{
  "train_examples": 195000,
  "mlp_ratio": 4,
  "num_experts": 32,
  "moe_every": 2
}
Rows from block 2 of a small class-conditioned image diffusion model, named by matrix and row number. Rows with one number belong to one neuron. Each number is 500 + 40 x the weight over its row's rms, rounded and kept within 0 to 999. All counts start at 0. Numbers have three digits each.
After each neuron's rows are labels from the 100 images, of 14848 (inputs lightly noised), where the neuron reaches its highest value: "strongest on" is what is common among them. Only what is clearly more common there than usual is listed. The data: photos of arthropod specimens (BIOSCAN-5M). In brackets: how many of the 100, against the usual share in percent.
# fc1: MLP up (model.blocks.2.mlp.fc1.weight, 640x160), inputs 120-159
# fc2: MLP down (model.blocks.2.mlp.fc2.weight, 160x640, transposed), outputs 120-159

fc1.339:557436514546538571503544488498513508468543469580492469482419473537535523559517432465597464571574559483467508586439498500
fc2.339:502500483501488475510549495492501456530535488522513544498554481486532486428465513495435426529545470571522516542500500478
strongest on: order Coleoptera (71 vs 16.8)

fc1.281:535467468507456510479503505495428433479462487506578479496541458612539505474553518436493498505569556515449461545457435425
fc2.281:444486479492416434481483444503565528492564543518571506470441474498528494516448551545430444453499457446521518490463485515
strongest on: order Hemiptera (41 vs 11.3)

fc1.195:530513483472424481486578492475464534509518492505436535516537501539522509520534540517540486511524500450483474406497496496
fc2.195:431541444513552497472482542504515495485432490509542460552542523506519531526449528495526438507485502499475532521549554485
strongest on: order Coleoptera (39 vs 16.8)

fc1.381:476573473504473561490492563474576519525488518447497510503405505494533457511460505494458500516473459427498464561558471531
fc2.381:597439499457521524527502439554411481465521501500504459476560496501494539504534510521564498436566518579526529523533530541
strongest on: order Lepidoptera (49 vs 7.3)

fc1.537:525534549556474575484471547526515546426520476482496579499503498506425526483572465485466574449493475488434406445521403474
fc2.537:478467468528479434515486464438513445565503523503491462480551514519547492527430553491517507550514534480543599550517571482
strongest on: order Coleoptera (45 vs 16.8)

fc1.471:472470505518495500473447505483520502501489536470468553489427530495452452548531504423475404438501426505486486492471545518
fc2.471:482580489464529496527558491538465472508479466506542448523574449524586589483424482542489547544477571465506463490548479484
strongest on: order Hemiptera (47 vs 11.3)

fc1.239:499454567518480594516538544509551503499554448514465603495516478564471502518447486500565523475491500577476484538460536475
fc2.239:483561401565488430437499453542534521435482511517531478464574574483571519497513475523449502585534483422516456519506542530
strongest on: order Coleoptera (62 vs 16.8)

fc1.626:466465461462546473499479482463471472505522451530460528448494502542444467507505477521551523473458462494504462472504472431
fc2.626:468518466530452524481545563602537512456463523468484495513557512464497510485432502601476474530575538535430499497592526546
strongest on: order Coleoptera (75 vs 16.8)

fc1.218:513391509548488479450445561567480580520538508460428447493527477522530484546521506531459530510427519574525478547446539467
fc2.218:505522516524443461455439511518465538531508517531413435475535429453425515485510494474473529497468521528470449582507496404
strongest on: order Hemiptera (28 vs 11.3)

fc1.431:504477519508479471533523522495472522493565547567464512541418503411485466582439483450493523489450533500552501515462449417
fc2.431:448535525552580517508502488529539473554491441514508452487467490541467547463566508503503524503569509565525549581458441525
strongest on: order Coleoptera (39 vs 16.8)

fc1.360:435471481490428486469482525504492568467517479442525436557527463487478528455577556464534499464504523549511428563572526452
fc2.360:437554496446508487447530520454455488453540514516560480527415479595460548525526496434545502486450522441465451565512441420
strongest on: order Hemiptera (35 vs 11.3)

fc1.217:519504466482577535485478489454508528493485511501417540522499470484569479609514524460601519510509529531495514473499498541
fc2.217:499574503456566536478433468458473473494487529544516527487495500531491520442534499480558523428546468494492565521499504460
strongest on: order Coleoptera (41 vs 16.8)

fc1.377:533478480437501514455521464472475490499469415553501465401456487518519556501546427516530493486564528482448500459547499500
fc2.377:512472443523473457475453515498471553505495514526450447474543502501563439529449458458525528446442518540451471543483525449
strongest on: order Hemiptera (34 vs 11.3)

fc1.379:562456582507497505494490476562494581546473549445507449502538433534537484504502470546549476515479513503519569520503464550
fc2.379:537488493466508470491525515495501529437455478477490473540411568483536563484505493435430529445472452492590493493475467461
strongest on: order Coleoptera (50 vs 16.8)

fc1.202:530494409502482495481458556554491491444443495562515547513479499487496542469490489473438474442453466480537514439502510517
fc2.202:473492569505551476498521502438558546490544466437492499446558518549539477538510484515545539487561488549461470545529530474
strongest on: order Coleoptera (70 vs 16.8)

fc1.603:495522440552539539542475489574513488488529501451523442563471529445471521483509477551496553431508573468442500455545457548
fc2.603:438476560486515441473515499487469544500481514514489538467552425520560503441481403547499437536547484522546471488472519456
strongest on: order Diptera (89 vs 30.7)

fc1.272:509554399568504475537541487491542506494515499489521528601496489486451478433564512508512476462567466522514477559492517446
fc2.272:496441608498489538459419461518459494515528514510490470452532517493540492537436491498475520517473541437463505460500424554
strongest on: order Coleoptera (48 vs 16.8)

fc1.432:423519485467559445507493519514507459503544558468442535436488518477511478561499534556564523471477549516462575499480458557
fc2.432:517536429451467493523504523463531507517474554500490510467577583493456476481545505457542549533436438487512562476505459514
strongest on: order Coleoptera (51 vs 16.8)

fc1.519:494495547489443503505525512465477552502579484554497487507567563463506530508461502468541506480484569537480498496498493461
fc2.519:421565518621552480467492486496556531526468509548503480483526367516499551531429446511427560499566513506492482473501540493
strongest on: order Hymenoptera (42 vs 20.4)

fc1.456:498544507559524493479459488548461537479440499536485509469466500528518562589521523426489544488504521438551485517509424534
fc2.456:427443500463476491528484512511507567515522489531525494479578472497437398401498553497490456514461497531463477469520556491
strongest on: order Coleoptera (39 vs 16.8); order Hemiptera (28 vs 11.3)

fc1.113:493573439486547571493548476528480487535422456466531499499471513465508501510535511517528548508511470487445578481535461508
fc2.113:512452575544428457445453532469508458493591526494468508503489485542510541478500449498475470510522540508502454530440468522
strongest on: order Lepidoptera (29 vs 7.3)

fc1.115:488505465513508467512423462519486472536468512506462542535517464437426498523573480516513505428560524537475441521490461510
fc2.115:530479484582491554459591524473478527445527506494536448487556541557549547407465577470505491583454462470544556483495569460
strongest on: order Coleoptera (39 vs 16.8)

fc1.323:521490511489552483466486474433475504409511537540511501549532469448423498498446473486526542604493541418489461508513512502
fc2.323:491539558485412524543418492554446506586550500524567553495526507604518522525549510536488442448426489524517536496488497497
strongest on: order Hemiptera (63 vs 11.3)

fc1.374:482457467516437546562457516488453537498455484565475507508482472533494541499420443399522471450488520386523471488460484400
fc2.374:442579480585516506475571528523505483498481497473514491486539564466545472478506559580558526528574443551465443545493507487
strongest on: order Hemiptera (40 vs 11.3)

fc1.604:457441479468445449423519536499509471501448579459510491465508456519449481504520480450520501499477561431477481552561496429
fc2.604:496490483460451518550504481477494513471544520526491534539457552454576517577575538439497515511544490491421498497496501526
strongest on: order Hemiptera (41 vs 11.3)

fc1.71:474537491537568476520513428465497487526492497506525433502467467425509518527543576475467481426569534463529470439418510534
fc2.71:549493490480444501556464522520512525494493539515498503450438503574524502448426491542575546522390447508448495529583483464
strongest on: order Diptera (68 vs 30.7)

fc1.14:513458452514535581577487521452483570493561490428536497497487436451541512473464512456428487449509482423545527552526471459
fc2.14:538528581525445417427445515564553459527491492524469548467492540517504458578562530565533485469516478464486490464447530546
strongest on: order Hemiptera (33 vs 11.3)

fc1.636:562475558524511561461414490493492559551480497550452518497494431520540532500468544452542482508525502520509517550526489479
fc2.636:565542537507582497466469481498489502499467552527512468538507516551469531477475541569563507495495458435513480573562539464
strongest on: order Hemiptera (32 vs 11.3)

fc1.33:564590515418479504508461517461489579477503511512540517478452496476501522567451473441538524532531511532517443548493500474
fc2.33:547465509408428569550504525565446503519497520469477475494501547566476496515456448463478469504543487534511507456537488585
strongest on: order Coleoptera (43 vs 16.8)

fc1.568:535473532485500468527491448500500521518504564507527456571468469490447424561500532467483427491493532595510542523562526542
fc2.568:502408522502477448551493512473568570386419508414522486480540570469485593503552513488479483473524497535531466515466510514
strongest on: order Coleoptera (46 vs 16.8)

fc1.65:455494499488506499470521502484501428454540494477472502507484505557478386446441481484493473442509545520482563472478480469
fc2.65:516530511495398494498508519483561504569506586503467487506537467543460365530497507510518440491493533492555505461480527541
strongest on: order Coleoptera (47 vs 16.8)

fc1.96:449492490474539413532489491526497541428478521540541519462527531544560468434490510469472501557384579462562480523533526485
fc2.96:484474486576449570444437539566435568502584447497495496538566442485518491484461483491513516477510484472424470477473472511
strongest on: order Hemiptera (46 vs 11.3); order Coleoptera (38 vs 16.8)

fc1.232:497384529580474428461524441477460502539443472539453479515499455463499481519563580486567509494583579504443444540502519460
fc2.232:560483436497520501483510488530472451569550440509513548485467495538447520475511484506478552568457577493563458479434459504
strongest on: order Hemiptera (47 vs 11.3)

fc1.172:577544545528544506488502539616547468473461544541477514574480504559448550534507473481442528497468467489481477526471406525
fc2.172:419478439490460520490458444372462586482518470465506525461482551431567460482520527497538490511504503547456529489470549452
strongest on: order Coleoptera (38 vs 16.8)

fc1.32:541535496521469482512533557594483536474526468473467491524471562529476479484516508507516562517433547490550578518489519542
fc2.32:529522497503544503508442485519522401516445587475503505615401522473492467549510513582471522500541509459480465516525475466
strongest on: order Hymenoptera (65 vs 20.4)

fc1.428:480578473537528494468494549462464444524495471517490530540531477462417457454581537485502503433483491510475487436528509437
fc2.428:583449541507458559525481423502544538472539531515499474457521562534584538481447452475463526512517507437537495526441412509
strongest on: order Coleoptera (47 vs 16.8)