config.toml
image_size = 32
horizontal_flip = true
cond_dim = 256
num_classes = 218
hidden_act = "gelu"
mlp_ratio = 4
parallel_block = false
expert_mlp_ratio = 0.5
shared_expert = false
beta2 = 0.99
learning_rate = 0.004
batch_size = 384
epochs = 14.6
final_lr_fraction = 0.05
Rows from block 8 of a small class-conditioned image diffusion model, named by matrix and row number. Rows with one number belong to one neuron. Each number is 128 + 32 x the weight over its row's rms, rounded and kept within 0 to 255. All counts start at 0.
After each neuron's rows are labels from the 100 images, of 14848 (inputs lightly noised), where the neuron reaches its highest value: "responds to" is what is common among them. Only what is clearly more common there than usual is listed. The data: photos of arthropod specimens (BIOSCAN-5M).
# fc1: MLP up (model.blocks.8.mlp.fc1.weight, 640x160), inputs 108-159
# fc2: MLP down (model.blocks.8.mlp.fc2.weight, 160x640, transposed), outputs 108-159

fc1.59 [120 108 135 162 137 126  57 165 145 122 142 101 165 116 146 121 149 187  85  74 133 109 127 134 110  65  96 155 163  90 104 179 115 178 119 133 126 113 148 168 143  10 194 104 154 167 112 118 140 159 140 145]
fc2.59 [ 98 125 151 127 115 115 143  74 110 136 128 140 116 158 123 130 132 114 164 205 144 166 151 140 131 179 109 108  89 148 134 101 186 110 156 111 123 159  23  66  67 189  65 108 116 118 133 177 141 117 105 103]
responds to: order Diptera

fc1.410 [183 117 134  87  40 146 138 104  96 147 140 137 121  97 135  93 107 151 143 102 146  83 125 190 130 146 114 129 140 149 135 123 104 146  70  96 133  74 175 155 124 107 140 173 115 213 102 130 150 106 103 125]
fc2.410 [ 59 107 153 186  87  81 132 125 103 138  81 108 137 151 123 151 136 122 152 124 153 110  80 109  88  94 144  79  98  87  70 161 151 102 126  95 167 151 102 181 141 153 125  55 130 134 189 117 119  76 120  99]
responds to: order Coleoptera

fc1.166 [158 149 127 120 137  73 139 103  69 118 121 116 115 181 121 129  80 163 109 125 126 135 125 136 135 114  77  67  81 137 161  78 121 144 140 147 113 106 169 104 139 185 102  93 124 175 121 111 191 132 181 125]
fc2.166 [ 85 150 153 212 131 221 172 133 139 183 141 158 136 104 102 126  85 109 140 128 122 154 147  98 186 174 160 169 136 133 130 195  60  87  71  98 104 166 126 106 110 107 131 128  77 116 119  99  99  81 142 141]
responds to: order Hymenoptera

fc1.571 [151 125 115 144 128 132 184 189  43  99 101 145  98 136 101 129 204 121 133 131  79 108 197 172 178 112 151 141 109 127 160 125  76 156 147 144 148 178 117 131 126 126 149  75 104 114  98 163 126  79  95 125]
fc2.571 [146 141 100 103  94 182 105 115 129 125  72 102  82 114 142 149 126 122 170 149 120 101 140 120 121 163 128  83 147 157 109  64 169  63 100  79 172  74  89 164 136 181  92  79 150  93 122 168 113 126  82  71]
responds to: order Coleoptera

fc1.132 [132 141 190 162 113 147 119 168 118  99  79 112 163 154 149 187 100  95 112  90 128 185 153 109 202 191 156 114 136 136  89 123 102 174 157 151 131 184  85 112 154 170 158 134 190 156 197 132  80 133  90 146]
fc2.132 [154  78  91 136 128 154 141 174 110 136 156 134 187  61 128 102 183 101 120 106 170 119 149 128 116 150  91 141 126 135 189 111 145 122 183  95 106 126 102  99 115  73 119 179 111 164 123 114 182 106  84 121]
responds to: order Hemiptera

fc1.457 [173 151  96 127 160 141 111  81 138 140  99 144 125 173  68 164 133 140 104 112 200 157 182 117  88 150  91 149 177 180  88 141 110 110 119 123  87 120 139 145 127 163 142  86  80 121 116 136 108 146 151 117]
fc2.457 [106  98 135 151 120 128 135 135 119  97 136 144 121 101 174 101 200 106 146 159  82 109 155 156 165 122 154 121 109  54 161 116 167 112 120 197 175 131 134 100 155  71 135 109 145 111  83 141 128 121 114 135]
responds to: order Coleoptera

fc1.108 [152 140 206 160 182 134 187 148  75 137 133 118 175 208 138 124 126 142 138 114 112 144 119 115 137  93 142 163 144  94 118 212 136 126 106  79  69 168 149 111 101 104  96 174 159  84  76 139  89 164  84 114]
fc2.108 [ 94 174 148 214  91 100 155  79 114  88 106 126 128 131 129 124 196 126 106 139  96 150 142 146  92  82 143 104 135 109 141 150 144 119 178 137 201 125 102 170 164 127 115  83 103 132 131  64 133 109 123 120]
responds to: order Lepidoptera

fc1.391 [127 165 104 116 126  55  85  98 124 169 168 179 171 105 120 148 152 156 182 145 115 141 116 149 114 186 165 125 160 184 162 112 141 141 170 176  94 102 119 117 173  98 114 101 144  93 152 152  53 166 119 111]
fc2.391 [162 176 129 175  96 146 146 162 112 103 108 128  65 151 116  71 125 146  95  92 152 145  95 135 138 103  54 148 111 149 127 104 144 141 110  76 162 121 157 145 131 140 160 180  81 175  86  70 129 106 127 157]
responds to: order Diptera

fc1.351 [127 144 123 133 114 167 135 174 123  84  83 106 136 164 101 107  98  74 104 185  91 174 147  92 172 120 124 137  75  78 106 150 130 140 142 136 128 118  97  73  89 149 114  73 114 128  94 166 125 104 108 139]
fc2.351 [154  41 135 179 123 147 138 118 149 139 159 138 134 103 158 159 147 183  87 121  60  59 112 132  75 143 126 102 161 105 157 147 117 109 169 144 125 145 171 192 184 110 161 187 140 138 141  90 132 126 187 146]
responds to: order Hemiptera; family Tropiduchidae

fc1.520 [ 70 121 152 124 110 132  75 107 134 141  84  80 180  80 107 130 125 115 106  99 133 113  90  84 126 100 114  84 124 106 114 101 174  94  81 130 164 135 109 140  76 110 101 131 142 152  93 101 158 123 214 120]
fc2.520 [138  57 144 163 131  92 144 116 154 104 188  52 103 178 108  72 193 108  82 168 100 149 196  66 115 163 110 165  88 102 145 157 111 161 118 117 163 146  85 130 117 140  95 147 176 111  66 120 203 132 164  95]
responds to: order Coleoptera

fc1.319 [146 179 136 148 153 137 169 202 108 128  72 112  72 173  93 154 122 156 149  91 111 123 143 159  99 132 146 114 177 110  95 124  94 178 149 115 121 115 121 152 175 129 136 191 139  98 165 156 137 112 181 113]
fc2.319 [123 104 164 145 156 157 106  96 179  99 163 126 149 117 141 110 180  52 129 184 176 167 121  13 152 122 137 111 104 111 126 167 172  90 150 156 118 151 164  82  34 170 132 121 115 170  69 121 103 133 138 119]
responds to: order Diptera

fc1.124 [182 125 160 147  72  72 137 116 120 165 152 174 190 142  97 134 170 111 100 137 155 117 101 133 130 104 176  91  61  98 129  94 132 114 111 116  69 107  77 169 107 170 120 123 166 147 174 177 134 172 134 145]
fc2.124 [140 123 107 124 126 146 159 146  98 186 134 106 108  96 125 101  90 111 147 113  68 117 122 103 123  84 105 146 102 110 133 158 127 139 129  99 157 164 105 115 171 182 149 192 176 109  73  96 188 143  85 119]
responds to: order Hymenoptera

fc1.286 [165 117 199 145 125 156 139 129 112 155  85 126 138 149 156 147 150  99 183 107 100 141 154 120 151  63 152  79 156 127 132 114 131 115 119 133 124 134  98  73 157 101 138 166  73 188  86 132  99 139  66 124]
fc2.286 [ 91 143 172 119 105 134  57 116 144 101 121  51 148 150  99 136 110 145  85 122 208 156  73  86 106 149 121 126  99 125 146 103 112 164 155 131  74 123 167 120 125 146 132 182 182 113 118  97 148 144 147  97]
responds to: order Hemiptera

fc1.478 [143  77 151 158 101 100 104 156 133 113 117 170 158 105 141 159 135 179 113 107 123 165 135 168 150 104 193 145  62 115 173 186 176 132 119 122 147 164  74  90 155 118  80  88 129 129 151 165 106 113 139 134]
fc2.478 [109 139 100  76 140 129 185  87 147 121  99 114 126 148 115 162 129 102 160 126 141 134 141  72 108 186 103 107 170 145  77 107  88 106 152 111 129  82 151 201 122 140 158 156  94 143 154  96 122 140 109 131]
responds to: order Coleoptera

fc1.542 [125 115 160  94 127 174 158  55 107 100  72 104 107 129 154 166 104 143 164 152 167  89  92 109 130 122 134 147 107 147 160 145 120 125  94 120 126  95 127 125 151 139 111 112 141 120 108 145 139 150 135 165]
fc2.542 [103 106  74 124 120 112 140 129 179 126  92  92 113  97 140 152  90 136 166 164 117 105 130 107 132  91 144  92 128 160 105 135 180  98 107 124 103 144  70  81  67 165  70 130 150 138 184 165 182 128 175 148]
responds to: order Hemiptera

fc1.338 [117 129 138  88  46 134 105 128 161 111 126  92 126  94 111 117  80  76 152 103 136  76 175 133 146 113 102 121  57 174 135 149 172 134  57 146 145 138 105 151 158 177 129  89 126 101 157 104  87 113 120 163]
fc2.338 [156  88 191 152 188 114 121 149  88 141 100 161 168 117  92 136 134 144 132  81 236 110 152  83 172  80 145 158 172 131 142  83 111  84 111 144 114  84 142 159  95 138 133  91 114 138  75 170 118  89 173 110]
responds to: order Hymenoptera

fc1.171 [114 102 203 105 150  83  93 119  68 134 103 103 154 113 121 117 154 112  77 150 149 135  97  90 143  76 113 168  53 140  54 140 121 135  61  95  92 128 127 115  49 122 168  82 139 183  99 140 129 136 149 116]
fc2.171 [ 65 136 113 136 125 106 138 178 116 135 150 138 145  81 135 175 142 108 120 101 150 131 171  96 114 107 165  84 126 159 114  76 172 102 111 191  99 167 123 151 177 145 185 161 137 149 115 183 172 183 144 102]
responds to: order Hemiptera

fc1.273 [107  55  89 139 144 160 136 148 121 121 146 176 149  78 154 158 179 106 157 134 163 132 140 134 119 188 145 181 185  69  63 140 134  87 138 106 114 132 133 132 109 149 175 178 166 154 143 175  32 117 178 146]
fc2.273 [104 153 161 100 159  99 133 118 109 199 116 159 121 109 126 105 131 115 144 163  93 135 126 115 156  99 169 119  95 143 191 153 123 153 105 100 150 131 120 121  91  63  30  73  70 114 115 134 171 103 120 167]
responds to: order Hemiptera

fc1.201 [ 58 155 138 106 171 161 138 123 104 148 120 130 135  88  80 139 179 163  99 113  94 173  86 164 132 119 133 135 121  72 116 110 148  97 115  54 121 145  72  97 141 113 130 112 108 114 162 170 182 128 151 168]
fc2.201 [180  77 139 111  93  90 117 119 178 123 126 160 152 147 121 107  52 109 150 138 126 110 171 116 100  91 118 180 107 204 172 201 111 120 137 195  71  88 108 124 119 110 156 169 116 120 131  75 144 122 148 100]
responds to: order Coleoptera

fc1.157 [125  87 142 104 153 144 126 144 141 136  70 107 164 169 150 153 157 134 138 150 182 133 123 102 132 127 119 103 130 102 132 130 128 144 172 157 154 169 179 147 144 106 164  79 177 180 106 182 129 138 164 112]
fc2.157 [128 192 127 196 110 120 120 120  97 138 197 161  82 101  99 105  83 113 124 186  94 116 146 146  77  96 133 112 126 173 154 128 136 100  97 123 150 116 114 101  86 112  70 184  71 111 136  74 133 131  97 153]
responds to: order Lepidoptera

fc1.131 [126 105 161 124 128 132 121 105  94  98 141 166 164  88 128 110 126 128 110 124  78  82 143 124 137 122 100 140 148  65 162  64 146 152 123  71  87  99 132 157  80 162 117 161 109  85 219 106  97 143 136 134]
fc2.131 [172 132 211 122  81  98 119 152 149  82 135 177 140  50 156 163 141 100  91  87  83 114 125 193 115 177 143  95 113 135 126  95 164 137 119 132 157 169 145 169 105 127 117 128 159 113 110 152 139 128 170  80]
responds to: order Hymenoptera

fc1.224 [136 120 125 144 148 192 168 101  81 110 197 138 151 170 167  80 138 120  72 157 128 130  87 155 179 155 138 139  95 106 108 185 119 146 153 105  88 162 132 135 187  91 164 113 110 112 181 132 112  92 156 121]
fc2.224 [ 75 131  85 133 125 190 162 162 205 118 124  82 111 111  75 102 169  98 169 140 159  79  80 120 136 172  87 137  74 202 124 126  99  79  99  79 161  80 121 134 104 115 152 119 164  92 130  75 114 118 115 140]
responds to: order Coleoptera

fc1.480 [102  89  75 192 149 193 136 175  55 122 114 123 157 128 177 144 107 118 147 138 127 156  54 117 132 134 156  84  97 122  77 158 110  90 163 115 163 143 204 126 159 124 116 104  97 162 131 196  82 109  72  73]
fc2.480 [140 148 142  83 118 119 108  91 193  73  92 172  64 128  97 198 124 157 169 111 107 165 136 128  80 120 153 148 167 107 108 155 146 164 126 141 150  85  85  89  91 181 110 166 106 116 162  48  77 134 122 162]
responds to: order Coleoptera

fc1.25 [171  89 212 115 154 204 113 100 133  13 129 115 119  93 149 132 131 147  70 131 116 121 163 153 151  80 109 204 116 127 120 117 149 160 144 122 116 113 187 159 119 185 183 121  88 173  99 138 194 159 163 157]
fc2.25 [122 174 143 216 108 143 156 123 117 116 104 118 152  95 112 177 199 112 125 166 127 103 126  67 110  52 124 110  95 117  76  84  96 154 115 153 133 163 150 105 140 204 165 181  54 142 168 173 150 109 177 132]
responds to: order Hemiptera

fc1.236 [108 105 111 123 140 116 110  59 144 104 125 180 115 114 136 149 170 105 131 115 176 100 179 118 154 107 182  89 106 128 118 159 165 170 124 115 101 160 136 144 124 135  75 175  74 127  81 189 142 129  72 121]
fc2.236 [128 134  89 163 101 150 153 187 123 145 148 144 118 152 109 166  88 130 128 138 108 136 126 104 103 122 126 142 160 136 101 149 142 113 138 181 113 119 127 104 110 182 133  43 192  94 199  35 110 133 163  36]
responds to: order Hymenoptera

fc1.378 [161 146  34 131 115 150 132 111  33 162 112 126 129 140  99 141 125 117  48 118 146 157 167 172 110 137 192 126 159 101 154  82 133 171 145 108 160 189 133 129 116 146 143 174  75 136 164 153 177 124  82 173]
fc2.378 [108 111 189 126 130  80 148 127 186  73 113 128 123 111 125 118  98 141 163 136 112  85  92 120 110 100  49 123 107 190 114 194 140  78 111 191 100 103 139 120 112 137  87  75 189  89 107  85  81 130 140  98]
responds to: order Hemiptera

fc1.240 [103 141 194  62 126 138 141 144 133 205 188 153 169 169 137 151 116 132 150 109 130 109 132 135 159 118 160  54 118 125 104 103  51 205 107 131 120  96 125 111  87 102 101  64 151 144 133  96 182 119 137 169]
fc2.240 [ 85 156 172 134 142 138 177  80  27 163 124  87 117 140  98  49  90 123  78  68 123  93  46 123  85 153 117 172 141 126 173 144 110 109 124 128 119  85 110 126 177  72  53 200 107  97 156 186 123 116 118  92]
responds to: order Lepidoptera

fc1.58 [132 196  77 140 148 133 127  37 130 115  89  92 118 144  76 136  88 200 111 113  76 104 127 169 116 142 115  90 143 104 123 144 121 102  98 151 146 150 107 147 100 125 132 139 170 101 133 136  58 107  87  93]
fc2.58 [142  63 155 115 162  96 120 174 121  95 200 131 131 112 157 100 165  75 116 152 188 147 118 128 139 140 189 155 115 139 142  82 155 167 129  44 139 116 154  77 153 137 123 118 114 118 140 110 161 121 115 157]
responds to: order Diptera

fc1.55 [144 139  99 128 146  93 153 138 138 157  76 128 162 115 121 134 100 115  85  94 127 125 131  66 110  93 132  72 157 131 131 127 128 110 169 124 160 111 126 129 119 107 104 131 104 103  86 172 133 170 136 149]
fc2.55 [106 113 112  83 126 118 155 115 147 157 159 137 116 124 106  94 223 128 168 107 154 134  95 141 107 125 144 198  91 117 121 140 127 126  74 148 143 157 152 146 111 149 156 149 166 203 120  90 101  93 137 100]
responds to: order Diptera

fc1.242 [112  99  70 124 143 102 126 119 161  98 124 123 108  79 104 144 152 154 137 135  92 134 131 167 157 143 150 121 170 146 202 116 146 148 171 191 150 123  94 100  97 173 117 123 142 145 175  88 112 121 155 132]
fc2.242 [158 163 151 103 119 134 121 173  98 143 167 122 153 137 155 141 120  95 131 137 143 131 144  51  46 111 134 137  86  95  77 132 117 148 123 131 147  89 129 117 179  93 116 138  63 137 113 159 144 120 142 129]
responds to: order Lepidoptera

fc1.296 [112  93 125 107  87 123 149  78 113 135  90  70 168 189  74 181 132 164 152 130 162 155 128 158 145 112  99 151 186 125 149 140 110 147  75 114 118 138 108 121 141 135 178 146 183 177 118 172 145 132 118 149]
fc2.296 [ 83 127 185 114 101 118  91 133 158 135  79 147 103 168  74 153 140 128  95 103 140 179 161  88 157 109 134 164 119 106 169 117 148 172 103 204 157 140 153 137 179 109 197  95 150 166 171 159 163  85 137 169]
responds to: order Diptera

fc1.239 [144 109 134 102 143 137 144  79 119 132 142 126 142 142 124 113 122 158 128 118  81 112 159 130 143 141 105  98 150 111 118  77 149 103 119 139 166  65 138 172 107 132 155 142  90  77 115 170  83 114 141 141]
fc2.239 [117  97 134 115  81 117 126 134 140 117 132 128 125 181 147 162 126  90 116  90 112  93 131 173 166 118 139  99 197 170 154 225 163  76 135 158 168 128 104 115 155  77  52  85 142 131  53 173 171 168 112 141]
responds to: order Coleoptera

fc1.467 [200 115 179 115  92 142 168 129 130 129  82 136 161 182 149 119 102 120 140  53 124 122 126 126 159 142 143 159 167 143 142  81 131 120 163 153 105 128 115 179 141 175 134 137 196 241  92 116 105  87 110 182]
fc2.467 [138  65 111 104 133 156 109  96 164 134 143 145 157 143 143 132  84 143 144 145 124 138 153 149 130 182 134  66 162 138 129  92 142 130 119  96  97 135  64 120 109 158  68 202  89 123 177 140 168 146 166 168]
responds to: order Hemiptera

fc1.91 [151 147 128 196  70 107  93 148 194  73 161 161 119 128  85  92 187 157 160 116 165  92 131 205 155  86  76 105  78 130 132 153  84 151 127 103 115 185 123 154 114 114 124 165 117 142 128  94 122  92 133 154]
fc2.91 [119  91 118 180 146  78 151 118 136 178 149 131 152 148 164 148 132 161 152 185  77 132 116 121 127 163  97 154 135 169 162 101 103 106 158 163  86  78 131 127 117 115  93 144 121 123 135  62 135 135  67 117]
responds to: order Coleoptera

fc1.449 [153 124 148 130 145 117  81 160  81 151 193 115 179 127 108 187 111 146 151 190 122 149 109 155 145 138 128 114 162 114 108  69 129 137 148 132 112 155  64 195 142 123  92 150 198  74 134 113 154 144 117 135]
fc2.449 [101 169 130 138 112 127 150 120 199  83  85 105 146 210  86 109  85 163 104 179  84 106 132 127  58 114  80  87  68 147 130 163 176 147 128  68 104 141  96 126 141 122 147 141 127 146 150 125  66 127 159 151]
responds to: order Coleoptera